From a checkpoint of a small image colorization model.
Model: 5.51M parameters, arch unet, norm groupnorm, activation elu, widths [64, 128, 128, 128].
Training: muon at rate 0.0073, 10500 steps, batches of 128.
Data: trained on photos with spoken descriptions (Open Images, Localized Narratives), 101725 training examples, 13.2 epochs.
Rows from block 2, named by matrix and row number. Rows with one number belong to one channel. Each number is 50 + 15 x the weight over its row's rms, rounded and kept within 0 to 99. All counts start at 0.
# convs0: first 3x3 conv (model.enc.1.0.convs.0.weight, 128x128x3x3), inputs 50-59, a 3x3 kernel for each
# convs1: second 3x3 conv (model.enc.1.0.convs.1.weight, 128x128x3x3, transposed), outputs 50-59, a 3x3 kernel for each
convs0.56:58 54 41 68 52 31 73 60 46 52 52 43 59 70 47 54 50 33 66 47 46 58 30 17 84 61 33 53 38 27 45 30 30 46 43 53 17 99 04 41 99 30 51 90 00 58 46 32 60 45 35 70 64 43 33 60 21 57 93 45 48 66 38 57 66 58 59 72 54 63 71 44 67 35 33 73 41 41 54 44 58 67 54 45 65 48 41 56 65 60
convs1.56:51 33 32 41 35 36 62 70 56 68 56 56 44 49 50 60 71 48 49 60 70 47 50 52 62 77 79 51 46 44 64 51 41 74 42 47 96 36 67 81 30 75 64 35 52 49 36 33 10 32 51 21 34 25 69 38 45 70 56 49 60 41 50 63 39 49 54 36 43 31 44 32 58 47 58 54 37 81 42 56 60 43 43 63 29 52 45 34 42 47
convs0.57:68 65 63 69 53 52 55 55 65 39 48 54 48 57 51 45 54 44 74 83 56 60 49 31 84 73 53 54 61 49 63 52 30 53 49 38 06 50 99 20 68 99 00 63 99 64 64 46 58 58 31 60 55 36 36 41 90 47 50 99 37 42 83 45 55 49 59 53 48 63 50 53 66 71 52 34 61 39 28 64 27 55 64 43 59 53 30 58 47 34
convs1.57:42 45 59 22 21 58 49 37 60 63 64 69 48 58 61 64 64 51 59 47 20 44 41 27 48 67 59 44 40 37 52 33 59 51 26 59 37 35 00 28 49 01 25 43 04 37 41 70 39 57 53 52 79 48 39 38 35 68 58 41 81 69 30 57 37 61 60 41 62 58 44 41 50 38 53 51 48 54 30 45 28 41 44 44 56 53 47 46 41 34
convs0.58:31 41 21 39 49 53 66 38 53 66 60 69 47 56 49 60 52 49 56 32 34 26 46 36 78 94 87 35 52 38 54 48 48 30 45 50 46 91 76 24 33 45 30 00 15 41 42 34 22 60 56 48 51 47 50 80 83 38 48 59 44 38 58 51 48 62 53 64 70 41 50 70 65 51 43 41 54 59 53 37 41 54 38 35 55 49 53 40 45 51
convs1.58:42 33 47 69 38 45 69 59 51 48 59 62 47 39 61 50 41 47 78 61 45 67 69 56 58 39 38 60 59 65 46 53 27 84 80 60 60 56 49 45 48 43 56 42 55 53 27 33 54 47 54 62 61 63 52 43 51 38 17 32 51 53 49 52 45 35 37 57 37 39 54 45 36 45 69 44 81 38 55 76 63 52 67 61 28 30 52 53 49 58
convs0.59:41 46 34 44 28 34 47 62 60 48 49 49 55 53 43 50 57 38 56 48 32 56 97 64 69 66 67 53 38 53 61 56 72 57 37 72 49 73 68 32 18 56 14 74 24 39 36 47 43 34 55 57 51 70 86 67 76 48 50 23 52 68 12 56 49 48 52 57 45 65 51 56 73 43 69 55 34 61 28 52 60 39 51 47 44 47 48 58 57 58
convs1.59:44 48 36 59 64 46 73 43 35 49 27 29 26 39 32 21 45 28 25 39 60 56 23 31 70 57 45 41 58 37 53 43 34 62 54 80 80 06 24 71 21 28 58 47 37 56 37 72 63 82 83 90 68 35 48 42 52 46 52 36 53 59 35 54 34 64 61 55 44 60 58 72 48 20 77 71 34 83 56 73 14 26 55 61 61 49 67 33 54 44
convs0.60:54 46 47 61 58 59 59 66 46 44 37 36 45 31 39 44 30 36 63 58 44 86 99 93 48 65 46 44 44 43 41 64 39 48 51 57 76 52 71 68 69 66 75 58 69 06 27 18 32 29 44 41 26 25 46 41 50 43 28 15 60 40 43 50 48 59 56 49 42 40 24 13 13 59 20 32 40 49 23 14 24 54 53 57 42 65 60 62 54 53
convs1.60:55 46 41 48 41 51 18 27 37 55 50 57 53 36 49 67 66 60 44 56 77 37 30 37 66 31 28 28 49 54 36 49 66 50 62 65 46 51 48 23 36 44 24 44 52 54 41 20 37 54 56 54 76 71 72 44 40 82 55 43 74 43 34 33 56 59 17 51 67 22 44 51 38 51 37 57 49 56 16 58 43 38 27 31 37 35 38 56 49 33
convs0.61:61 53 50 63 65 39 33 42 36 52 50 55 59 60 56 57 48 48 55 67 83 47 53 69 02 29 48 46 59 49 35 57 28 54 58 43 32 34 35 78 70 65 66 45 49 38 30 16 50 50 38 56 61 61 32 41 54 50 51 56 79 55 57 62 58 86 56 50 61 46 35 51 58 52 26 65 47 38 62 52 47 63 61 57 60 54 44 65 61 53
convs1.61:67 54 59 59 49 54 69 64 70 61 42 44 55 52 55 23 00 06 40 30 17 76 74 63 87 70 68 59 45 40 51 58 57 59 71 68 66 65 53 72 60 53 65 58 53 09 13 35 35 24 36 33 42 38 76 54 41 56 36 28 76 61 53 66 66 55 52 57 68 44 54 65 29 62 50 24 62 50 66 69 64 62 78 63 42 60 48 34 54 52
convs0.62:64 67 68 57 44 52 43 49 67 58 51 47 64 59 50 50 64 53 45 62 69 07 34 67 35 42 76 09 29 31 18 41 58 38 44 54 13 00 20 21 27 72 18 04 54 48 27 49 50 42 62 71 57 35 68 57 45 95 66 72 29 38 52 45 54 46 38 52 43 36 54 50 60 50 62 46 33 54 63 57 34 49 37 47 61 46 45 49 42 50
convs1.62:56 40 54 45 56 63 42 52 52 51 66 48 42 47 58 36 48 59 35 42 30 30 39 25 15 14 23 42 37 36 56 40 30 52 53 58 62 66 43 68 81 58 71 87 69 49 31 38 42 43 53 37 57 49 37 27 22 51 40 35 44 51 45 51 50 56 51 55 47 33 45 57 36 43 46 50 53 73 43 41 44 14 40 29 44 58 67 54 41 60
convs0.63:43 51 60 53 49 61 65 54 54 50 65 51 40 48 39 46 34 41 56 62 55 41 51 50 39 44 60 60 66 50 49 56 59 56 67 53 99 76 55 25 20 20 55 60 59 56 52 50 47 54 41 52 60 61 94 62 73 84 49 46 87 54 57 49 44 56 37 39 36 51 51 48 38 24 05 18 49 36 23 47 56 68 53 57 49 45 50 52 50 68
convs1.63:50 63 59 48 49 27 69 59 37 29 50 60 34 47 64 32 35 29 48 41 42 67 54 51 45 54 65 13 30 35 47 36 23 38 52 38 49 71 55 53 68 50 58 72 59 53 38 33 51 43 42 32 16 03 75 62 67 73 63 68 51 60 55 49 40 48 55 55 49 55 66 73 42 36 57 45 43 58 70 51 68 48 50 59 42 48 53 40 41 47
convs0.64:34 26 40 31 14 45 39 27 52 45 55 54 47 45 42 54 42 29 72 72 68 72 66 62 86 51 58 34 46 37 51 48 41 54 45 54 60 99 34 43 99 47 19 99 62 38 40 59 48 45 34 61 30 47 36 77 22 35 73 50 39 99 72 39 58 68 42 52 60 45 53 47 70 39 44 66 29 38 69 26 48 14 51 49 20 42 47 35 42 45
convs1.64:73 70 67 59 65 83 66 51 63 62 67 40 60 64 49 41 47 40 41 51 55 39 42 40 75 70 51 38 50 49 35 52 55 20 59 44 69 43 63 49 30 64 47 31 58 58 58 47 50 62 35 63 70 34 42 33 35 50 43 47 34 27 28 51 64 75 49 65 70 37 68 55 69 53 49 61 84 38 62 50 35 48 59 46 62 58 60 55 50 44
convs0.65:74 65 31 68 53 50 88 76 87 36 47 53 46 52 55 47 51 58 46 43 51 51 50 51 46 49 38 43 47 47 52 42 35 58 59 39 20 33 00 40 62 07 32 56 09 20 34 24 37 45 44 20 25 27 38 09 23 50 42 27 52 43 31 50 45 62 49 48 48 50 59 47 54 47 42 51 47 32 48 41 22 49 60 56 51 56 44 45 56 37
convs1.65:38 50 39 27 39 30 14 33 24 50 29 36 42 46 41 41 54 54 39 51 39 38 66 45 09 24 20 46 53 69 57 58 65 58 48 49 67 51 56 62 53 55 74 67 65 52 77 79 43 61 66 45 57 48 51 52 70 59 56 66 53 47 60 36 43 48 39 37 46 38 42 43 62 45 61 51 61 55 53 61 41 25 37 39 26 31 42 47 53 45
convs0.66:47 61 56 48 68 68 61 58 68 51 55 54 40 42 32 52 50 40 99 68 61 54 65 84 62 75 62 40 40 48 50 38 48 54 45 50 37 69 31 57 97 24 68 99 57 44 55 50 53 48 39 58 60 38 59 34 22 38 47 30 21 32 20 83 56 39 62 52 48 78 53 64 41 40 43 46 63 37 43 45 38 52 56 51 54 55 45 58 69 52
convs1.66:62 68 55 42 52 55 34 53 49 45 39 42 46 55 49 39 58 41 00 27 47 18 30 38 26 25 35 54 57 59 33 51 44 37 44 34 44 33 63 51 38 54 48 41 44 56 54 51 52 57 44 39 45 47 59 68 70 66 60 60 53 57 72 36 64 61 37 49 39 38 32 32 44 68 63 59 65 65 68 41 49 50 24 46 61 28 51 49 20 30
convs0.67:57 78 69 45 59 50 23 56 28 38 28 28 47 39 52 26 32 39 56 54 59 24 34 49 56 51 72 77 48 43 56 47 35 58 48 41 29 74 10 66 85 27 55 55 36 68 29 40 67 48 62 60 46 66 22 69 58 58 84 78 64 69 45 62 60 51 59 60 76 45 46 74 65 46 38 66 37 41 54 37 49 79 54 55 75 61 69 50 45 49
convs1.67:75 79 76 67 62 54 64 58 53 72 69 72 33 47 46 28 50 70 27 35 39 30 42 32 26 25 15 35 37 48 66 53 22 51 49 29 55 51 50 52 44 46 50 43 48 88 63 16 53 37 25 37 46 47 40 51 44 36 63 61 36 54 43 57 44 36 43 33 30 22 31 21 49 60 63 51 53 52 49 69 57 41 61 58 48 50 61 54 34 52
convs0.68:65 48 52 63 52 51 43 70 61 39 58 61 42 52 49 44 55 53 38 48 45 29 61 66 59 68 54 40 23 41 62 43 35 72 42 12 72 90 34 46 58 17 60 73 18 22 44 45 52 55 57 58 58 53 60 38 28 46 52 44 46 99 72 28 33 45 20 30 43 39 51 54 21 45 38 41 51 54 72 81 41 41 56 40 38 56 54 49 64 54
convs1.68:64 67 72 53 55 53 41 60 76 55 53 39 47 58 42 18 46 39 64 94 81 28 54 50 26 30 28 45 63 62 52 45 47 39 42 42 47 72 81 58 79 86 54 67 69 46 41 38 47 52 39 52 43 37 44 55 55 40 56 61 30 61 58 66 60 40 71 61 43 76 66 55 54 40 56 33 39 55 38 28 49 58 63 48 46 57 45 35 55 52
convs0.69:38 60 67 52 48 55 51 49 52 26 36 46 47 36 38 35 33 35 71 88 42 76 69 52 63 60 61 34 61 77 61 67 77 56 45 66 64 35 70 56 41 68 68 60 31 49 55 41 45 36 32 56 47 46 46 53 55 53 45 51 36 39 45 63 64 39 59 51 47 64 60 61 73 66 60 72 65 57 70 86 93 54 51 53 56 64 62 61 54 66
convs1.69:47 39 53 38 44 52 41 35 35 65 71 51 45 66 62 24 52 58 09 12 00 34 31 16 11 31 24 67 59 50 50 48 40 58 85 71 58 78 45 52 54 35 41 48 35 52 49 21 74 62 39 68 55 51 62 59 51 48 59 37 53 73 47 75 53 57 73 48 32 71 57 53 55 69 62 60 71 66 38 29 46 26 20 59 42 35 58 39 28 43
convs0.70:49 44 40 69 43 26 64 45 31 52 56 51 55 62 58 41 59 36 41 33 23 67 53 48 58 58 53 30 27 25 37 40 34 40 36 35 99 26 00 99 62 53 99 54 46 42 32 40 46 44 64 64 38 49 19 47 48 38 35 41 65 69 63 40 45 44 53 55 56 28 39 57 49 31 24 61 10 26 47 34 33 55 57 28 58 64 37 61 60 52
convs1.70:43 62 65 49 56 57 70 53 46 45 36 44 53 55 61 53 52 56 50 49 52 58 49 31 47 47 47 42 56 49 43 56 44 49 63 55 36 45 56 39 55 60 37 51 66 72 66 84 54 52 64 61 45 34 41 47 43 43 58 63 27 64 74 55 33 41 34 16 35 41 35 45 36 42 54 50 51 47 63 59 26 32 29 30 56 34 39 19 21 36
convs0.71:51 62 58 58 83 65 48 71 72 51 48 45 54 47 53 68 61 54 38 73 53 64 96 40 53 83 58 56 39 43 42 45 54 37 49 55 81 72 62 92 55 99 87 21 50 48 50 66 76 60 62 78 55 70 81 57 33 78 49 38 58 33 20 49 52 60 50 53 56 57 49 56 38 51 52 48 50 43 54 57 10 75 36 52 64 46 52 66 40 36
convs1.71:46 40 55 59 45 48 62 44 43 44 42 29 35 47 37 24 29 45 68 36 20 70 47 36 60 59 55 57 70 42 48 34 47 66 39 40 53 84 25 41 70 37 09 51 43 54 38 57 26 20 59 34 16 53 61 41 70 64 59 57 48 46 50 46 50 50 50 31 63 48 34 52 76 32 59 78 54 62 42 56 46 34 30 27 38 54 51 31 44 43
convs0.72:44 65 61 49 63 39 45 54 45 59 42 48 45 37 51 53 44 43 67 60 73 66 64 69 60 73 45 40 35 49 43 45 40 44 39 33 99 00 76 99 08 54 99 00 55 50 27 51 54 33 44 68 59 39 60 42 63 84 42 59 87 18 69 41 45 54 55 56 55 53 53 43 42 19 36 33 37 40 63 59 38 52 32 52 61 37 54 76 52 59
convs1.72:80 68 54 87 64 44 70 66 57 38 57 63 36 38 58 25 23 54 30 48 64 38 30 43 48 41 37 50 51 28 59 53 43 69 38 45 02 85 45 16 80 31 34 73 35 63 66 46 64 52 42 42 36 29 53 48 50 40 40 50 12 33 60 66 74 59 37 48 61 29 48 46 21 44 52 49 26 63 39 66 68 35 40 60 39 54 63 42 51 58
convs0.73:72 42 30 64 64 41 71 50 36 43 42 63 26 34 52 23 28 48 59 34 38 80 66 74 55 65 64 54 50 18 40 54 40 46 70 40 54 38 99 62 38 99 56 44 99 48 56 54 56 74 63 44 58 40 66 59 33 72 46 53 49 34 82 64 49 74 60 66 65 61 57 40 46 52 47 56 59 51 51 42 61 34 29 38 45 52 46 47 51 59
convs1.73:68 45 42 65 40 29 79 44 45 47 68 55 50 62 42 59 70 42 51 60 61 45 44 49 56 46 48 87 70 56 69 46 40 67 37 57 32 64 36 32 64 40 23 57 40 44 44 49 35 32 32 28 47 45 44 32 42 56 35 47 51 23 39 73 55 64 62 52 60 45 56 46 74 59 63 73 58 46 33 47 44 68 54 38 54 55 47 40 46 50
convs0.74:71 69 64 27 42 59 58 47 52 46 52 59 33 51 65 35 47 55 74 69 99 35 57 85 47 12 39 48 65 72 69 52 63 55 54 57 90 19 26 62 40 48 59 53 36 83 91 73 39 62 68 31 56 72 57 17 44 76 46 45 63 28 21 62 63 61 57 55 52 37 28 35 37 63 59 29 52 55 45 33 38 56 61 68 46 62 60 27 40 45
convs1.74:26 57 50 19 30 40 48 41 29 47 35 59 56 42 66 55 34 56 27 14 40 48 26 38 58 51 66 70 80 68 50 54 51 48 60 34 37 82 74 49 93 71 15 56 62 49 38 25 39 28 11 18 27 29 26 40 18 40 67 49 36 74 62 54 61 52 31 30 38 19 16 37 76 55 60 51 54 50 39 48 36 52 52 27 63 69 57 48 52 47
convs0.75:63 66 63 54 76 82 73 66 82 61 37 51 60 42 54 62 40 43 48 71 45 85 80 51 47 43 61 76 58 69 61 52 63 54 47 56 82 45 41 99 48 26 64 44 16 52 51 52 64 37 43 63 49 43 79 43 28 86 56 32 58 58 48 51 66 62 37 54 56 29 43 44 75 51 51 91 68 59 72 45 55 37 40 38 56 46 49 54 49 55
convs1.75:48 55 35 41 54 51 48 69 55 64 39 35 45 34 28 39 39 48 39 60 70 28 42 67 13 28 48 58 45 36 49 46 43 45 41 25 39 79 51 28 56 40 16 43 47 59 67 48 56 51 45 47 24 39 52 80 38 46 86 63 29 62 61 86 73 82 64 53 67 44 41 66 43 53 62 42 63 48 56 50 43 55 55 49 52 40 56 56 46 43
convs0.76:57 54 57 49 41 43 38 32 41 47 51 58 46 49 53 33 38 41 70 76 87 71 56 64 33 35 55 44 47 45 52 58 62 49 50 50 28 22 00 67 65 31 87 87 64 59 60 63 54 60 65 29 46 58 29 13 08 65 39 38 78 43 25 47 46 45 48 46 36 48 41 42 49 57 53 39 45 46 34 35 51 44 48 50 48 49 51 29 36 44
convs1.76:52 70 75 63 49 46 75 71 69 59 52 50 44 39 20 60 55 34 42 36 45 51 47 55 90 99 98 65 57 49 78 78 78 46 30 40 45 42 46 85 70 73 43 28 51 47 40 33 56 59 61 74 83 88 64 60 33 33 39 10 56 65 41 75 54 47 46 49 53 47 52 64 86 59 48 37 44 43 41 71 45 67 52 51 54 52 52 51 43 45
convs0.77:40 49 45 55 52 58 70 74 53 57 50 51 58 56 51 50 50 46 69 22 35 72 52 31 99 59 70 23 51 62 42 47 47 22 43 45 44 81 16 65 77 31 77 82 30 45 66 55 41 73 62 45 47 46 19 58 43 21 60 53 41 71 58 29 35 31 47 49 22 46 41 47 28 39 68 18 32 32 47 28 39 34 61 48 41 53 45 46 68 55
convs1.77:21 28 48 31 18 25 77 52 41 34 46 43 35 55 49 33 49 40 54 39 34 63 53 39 44 64 64 57 50 71 53 55 59 57 60 66 43 24 39 60 36 57 73 45 63 45 43 66 47 41 45 65 40 34 27 64 62 38 51 62 47 61 63 63 72 72 59 74 56 47 65 64 67 72 65 57 99 56 55 74 59 44 56 25 43 51 44 44 54 29
convs0.78:55 63 58 50 50 61 55 47 41 72 63 57 62 54 45 56 49 46 98 91 59 71 55 51 73 61 70 61 51 52 62 46 39 57 53 46 75 99 99 50 71 71 73 83 36 62 45 29 57 53 45 72 65 32 37 26 69 31 39 34 75 56 30 62 64 47 55 44 52 53 38 48 58 50 58 44 66 54 44 38 31 73 45 29 66 48 41 49 51 22
convs1.78:53 61 60 52 53 52 53 37 41 77 64 65 48 19 44 32 09 47 36 27 31 51 47 45 55 51 44 58 95 67 72 87 45 89 76 51 49 61 38 45 49 42 28 48 28 51 24 39 26 26 69 21 31 58 62 59 72 48 32 38 52 64 47 74 78 76 58 73 86 47 56 78 55 34 74 67 45 67 37 78 63 58 55 55 54 48 54 57 61 51
convs0.79:68 45 43 65 65 49 58 72 50 37 56 42 39 50 38 43 46 41 66 34 49 66 42 69 62 62 69 47 57 45 52 48 57 51 71 64 87 99 00 92 82 00 99 47 17 48 59 60 37 60 46 46 43 51 49 16 00 43 23 24 60 57 79 37 45 45 32 36 55 27 38 43 29 35 42 38 52 31 55 52 27 47 50 35 44 41 37 49 40 35
convs1.79:65 45 60 76 45 50 56 54 47 63 67 66 46 26 45 29 25 42 39 50 48 43 64 44 42 56 62 40 31 75 56 52 64 72 63 44 24 58 78 39 54 58 47 50 69 41 76 36 38 48 43 07 17 39 68 50 56 66 39 46 64 47 45 68 64 56 74 79 64 58 90 62 30 82 51 51 69 81 81 20 84 79 58 74 64 62 50 63 66 55
convs0.80:50 39 55 34 48 58 59 60 69 58 51 56 40 33 42 45 51 48 67 55 60 61 68 74 57 56 59 47 53 45 52 61 53 49 56 53 95 99 99 75 81 97 43 64 79 62 56 67 34 29 44 14 19 33 86 80 82 80 83 60 88 80 66 57 51 58 40 53 53 50 47 45 47 36 34 43 59 55 62 76 72 49 39 35 54 44 34 34 27 25
convs1.80:62 68 64 73 78 66 70 64 65 73 86 92 60 58 58 39 51 54 42 25 28 33 33 39 34 16 17 73 66 64 65 72 63 49 65 90 58 64 52 49 50 44 47 55 45 48 62 50 53 59 51 62 55 49 42 47 44 26 28 11 25 40 38 63 62 67 53 46 65 44 43 53 53 56 60 39 39 32 36 42 45 45 44 53 51 45 48 60 60 54
convs0.81:53 52 42 48 47 41 69 64 69 65 46 42 48 58 34 54 60 45 38 24 27 71 48 23 65 66 43 39 40 42 33 59 46 28 45 43 46 35 70 53 64 80 20 72 72 49 53 69 61 66 52 40 54 56 80 54 67 66 59 74 73 85 63 47 47 51 44 40 45 41 44 42 54 48 69 43 89 48 82 65 54 49 46 34 39 45 52 55 46 41
convs1.81:37 47 35 01 25 14 15 26 24 47 41 46 38 33 47 48 48 50 62 64 63 52 35 39 26 26 40 92 63 44 79 63 52 49 42 35 73 79 65 61 72 62 50 61 68 38 42 58 35 22 35 40 40 31 39 53 67 37 54 56 32 67 48 36 46 55 51 48 66 50 68 70 45 58 42 50 55 31 63 46 51 49 36 44 60 58 56 50 60 53
convs0.82:53 58 56 61 65 62 60 62 62 33 39 38 34 44 43 39 52 54 37 42 41 32 40 44 56 43 33 52 63 57 59 61 55 59 53 57 99 79 80 51 57 46 67 80 74 45 45 21 50 31 11 55 57 33 70 75 58 49 59 38 44 55 45 49 46 53 31 42 46 64 60 67 26 59 53 58 54 58 58 63 62 42 55 52 35 39 44 47 53 46
convs1.82:53 73 56 50 62 29 43 41 27 60 63 75 35 48 58 16 35 57 63 50 31 49 61 50 22 34 40 59 65 60 37 33 54 25 47 48 51 80 58 50 85 62 51 84 69 61 50 58 40 37 42 39 39 34 99 75 66 55 43 47 67 66 71 53 47 45 49 46 59 14 25 49 40 50 55 58 57 44 59 50 42 56 57 46 66 43 44 59 57 62
convs0.83:52 56 41 44 50 35 41 48 54 44 41 45 51 30 39 51 42 42 71 52 29 57 35 26 55 70 53 54 45 53 51 51 55 55 54 55 99 99 28 99 99 75 75 78 76 51 68 60 54 55 57 56 43 64 86 98 76 79 98 87 74 99 74 47 58 51 52 52 44 45 49 52 58 65 55 51 42 47 44 34 56 65 54 64 68 43 45 62 44 54
convs1.83:46 39 42 31 12 18 50 43 36 52 67 55 29 46 36 31 51 55 51 57 71 44 55 77 50 56 85 33 37 45 26 35 35 41 49 41 65 76 58 64 58 42 52 36 29 94 75 54 45 41 32 41 41 42 31 35 43 48 48 56 37 48 41 88 70 79 72 67 78 45 55 66 46 63 52 46 71 43 21 45 50 50 50 56 44 54 77 33 50 68
convs0.84:78 60 60 53 37 42 57 59 72 49 58 67 37 33 40 47 36 28 43 50 55 47 50 68 57 47 76 54 49 38 52 43 42 54 71 71 99 92 79 86 82 53 67 43 33 63 65 53 34 47 47 38 62 56 19 54 66 24 53 60 52 47 60 29 42 44 50 48 46 50 33 37 46 63 39 32 47 41 04 53 55 48 52 42 53 52 52 49 49 49
convs1.84:35 68 51 12 47 36 29 36 25 64 39 38 35 36 52 58 71 64 64 68 51 58 32 19 55 41 41 50 55 50 61 46 43 51 28 33 54 78 74 63 83 66 47 73 51 61 37 70 36 20 53 43 38 30 42 66 48 55 77 59 34 73 59 84 92 91 79 80 79 60 58 72 55 44 52 49 47 58 70 67 51 43 48 58 83 77 77 72 59 64
convs0.85:55 35 43 77 59 71 69 56 63 28 42 29 36 55 41 49 45 30 51 43 39 80 78 63 45 49 48 57 46 60 49 31 69 51 24 55 87 75 39 66 61 42 79 65 30 65 61 63 54 45 59 57 46 47 61 62 57 68 71 61 73 73 44 41 36 29 52 43 37 45 48 43 38 55 42 46 53 41 45 26 41 39 44 38 57 59 47 47 51 45
convs1.85:60 74 66 41 70 65 29 47 27 67 51 52 57 32 39 42 28 47 57 55 42 55 57 48 63 57 40 86 90 88 63 72 45 34 53 49 46 67 69 45 76 67 38 72 63 39 54 56 26 31 41 20 18 33 61 60 40 39 50 47 42 58 52 51 46 53 73 59 60 47 41 46 47 53 40 51 49 52 58 43 37 48 51 48 46 37 51 50 45 64
convs0.86:56 44 57 48 33 51 48 35 39 61 53 55 55 47 46 58 49 48 60 74 61 57 62 35 36 54 55 42 49 60 47 35 63 45 49 60 96 86 81 85 95 73 42 71 30 17 20 34 31 37 46 33 41 45 53 31 30 61 63 53 46 43 42 52 62 49 57 62 52 64 56 56 64 49 35 52 44 38 66 35 69 39 41 56 48 45 51 44 34 42
convs1.86:73 73 66 57 50 55 54 45 45 77 68 54 62 59 52 48 57 57 50 34 33 69 58 35 68 61 32 31 47 75 44 65 62 36 47 62 52 54 54 38 45 44 26 50 40 49 39 61 30 27 51 44 39 40 61 55 58 43 38 51 39 45 61 52 45 65 56 55 67 54 56 70 76 69 78 45 42 62 34 36 42 53 57 60 53 52 52 56 59 51
convs0.87:37 41 33 57 46 41 71 48 31 38 39 44 46 45 41 50 33 40 32 41 51 58 64 54 76 67 86 37 56 51 55 53 52 54 52 68 57 86 87 47 63 97 10 35 83 46 38 58 42 46 61 52 36 49 64 69 76 59 47 62 52 39 52 55 52 56 55 51 43 51 49 54 29 37 49 24 34 54 65 56 54 43 40 52 22 43 36 32 50 55
convs1.87:29 37 40 21 29 29 25 23 36 57 68 64 31 46 48 33 39 43 35 42 38 45 44 37 32 28 43 63 72 39 61 57 28 56 48 44 86 99 70 66 85 76 45 64 59 78 62 72 55 45 63 60 53 49 63 65 71 51 57 51 55 56 50 62 58 72 55 51 73 54 53 62 50 57 47 46 39 25 36 55 38 43 28 43 34 32 45 68 66 72
convs0.88:38 40 11 50 49 21 45 47 41 29 26 42 35 33 38 40 51 48 63 55 39 78 67 40 82 83 68 41 40 33 41 32 18 39 28 29 71 75 64 93 94 75 99 99 99 31 37 43 53 60 34 41 44 41 71 60 66 79 55 61 38 44 36 49 49 66 55 49 67 50 44 45 52 36 34 42 41 35 24 39 35 53 54 59 50 61 60 45 43 32
convs1.88:77 79 56 59 75 70 75 76 65 74 65 68 62 56 59 67 73 66 58 52 53 56 32 32 55 53 44 80 99 99 62 71 87 63 58 66 24 43 26 30 37 20 19 26 20 26 29 19 28 21 16 42 32 31 55 56 65 43 59 61 40 56 54 60 51 70 59 50 72 35 48 66 58 72 72 51 61 48 33 43 48 50 36 38 50 49 49 50 35 39
convs0.89:56 57 44 65 53 60 54 64 66 49 52 49 51 64 57 15 25 49 62 66 64 26 51 62 51 71 80 67 60 65 61 67 57 71 74 80 87 78 90 84 77 83 81 76 73 45 53 60 47 51 49 40 31 28 30 43 69 39 57 79 46 42 67 51 47 56 43 39 46 35 33 35 47 51 58 49 46 69 45 38 56 53 52 51 44 46 45 52 50 39
convs1.89:75 83 83 63 80 69 53 54 39 67 62 83 63 55 70 60 59 60 33 25 12 49 40 37 47 32 30 38 44 54 46 40 59 33 30 46 28 55 44 26 53 40 28 46 41 66 60 77 41 40 59 63 54 52 46 57 63 36 46 57 18 34 44 58 57 63 56 45 59 60 57 68 51 66 40 35 44 33 31 38 30 36 33 36 63 49 45 51 43 41
convs0.90:45 43 32 46 51 21 34 43 31 40 35 45 48 41 38 56 55 59 55 45 61 56 45 51 39 42 37 55 55 60 51 55 63 54 41 40 81 99 93 60 54 43 69 53 72 24 36 19 29 52 33 44 51 22 39 50 75 53 64 78 61 61 63 27 35 48 27 24 28 44 59 57 37 52 53 38 56 26 55 56 34 24 36 38 39 54 41 43 58 51
convs1.90:72 94 73 68 75 57 77 79 67 69 71 67 59 55 42 43 54 54 57 58 43 49 62 47 42 50 39 57 47 62 54 45 49 42 52 56 45 50 44 40 51 39 40 53 45 53 41 47 44 37 52 44 47 48 52 54 52 43 38 33 34 38 28 43 35 42 55 52 67 56 53 73 36 48 51 43 39 45 46 39 47 46 38 35 52 45 46 75 74 81
convs0.91:37 26 39 33 28 31 59 41 38 27 35 41 39 47 55 43 51 55 35 17 24 48 29 47 75 53 62 42 38 40 50 48 61 61 62 66 57 59 68 56 62 59 18 62 45 29 09 12 37 18 19 52 31 30 26 31 44 63 68 59 51 46 55 40 42 50 44 42 52 67 50 46 31 33 30 56 41 40 53 58 52 23 26 39 56 44 57 55 57 54
convs1.91:44 51 26 37 43 02 36 40 31 51 50 52 37 50 50 18 42 48 63 62 43 38 41 33 25 24 23 54 36 23 57 27 20 32 22 33 75 78 72 75 78 71 66 69 59 58 55 67 32 46 53 29 37 37 59 60 57 66 62 51 46 49 38 52 53 54 54 46 51 38 31 37 48 46 35 40 60 40 49 52 40 38 34 35 54 43 45 62 70 64
convs0.92:48 51 69 39 42 65 42 59 68 35 35 36 48 52 48 55 54 33 39 54 27 15 19 06 71 74 67 33 39 57 38 61 65 52 55 58 63 34 37 84 80 90 41 60 61 24 46 48 50 60 66 81 62 61 48 39 47 43 37 44 34 38 39 37 43 48 44 51 56 31 46 45 31 46 42 36 44 64 41 52 57 49 46 33 45 39 38 45 26 45
convs1.92:44 72 61 43 52 44 53 57 41 35 38 41 22 30 40 39 43 49 46 49 45 39 30 23 58 40 44 62 53 49 52 38 59 54 42 38 79 86 67 62 91 63 36 68 48 44 55 75 30 36 54 22 37 48 44 39 60 67 58 72 57 53 61 52 51 58 69 54 64 51 46 53 57 49 47 73 66 37 71 50 55 57 47 60 62 46 62 52 42 50
convs0.93:61 48 34 83 59 43 71 40 35 47 60 51 54 50 52 51 52 61 52 32 35 67 35 43 72 60 75 48 40 37 60 46 39 57 48 59 58 66 67 37 54 55 50 64 50 10 33 50 42 15 33 59 11 33 23 30 25 31 38 40 41 58 45 50 42 40 53 48 52 62 40 49 22 28 59 43 47 59 60 51 59 34 37 34 55 47 46 70 52 59
convs1.93:54 58 53 43 52 39 51 43 27 47 43 43 40 29 35 28 28 29 53 49 48 51 39 32 31 24 26 56 53 44 45 55 41 24 44 43 58 58 73 71 61 72 60 59 66 42 55 54 51 44 41 41 36 28 43 52 62 33 49 71 39 52 67 56 61 61 49 60 56 39 49 45 37 63 49 55 52 45 48 58 45 35 38 46 56 54 55 63 55 71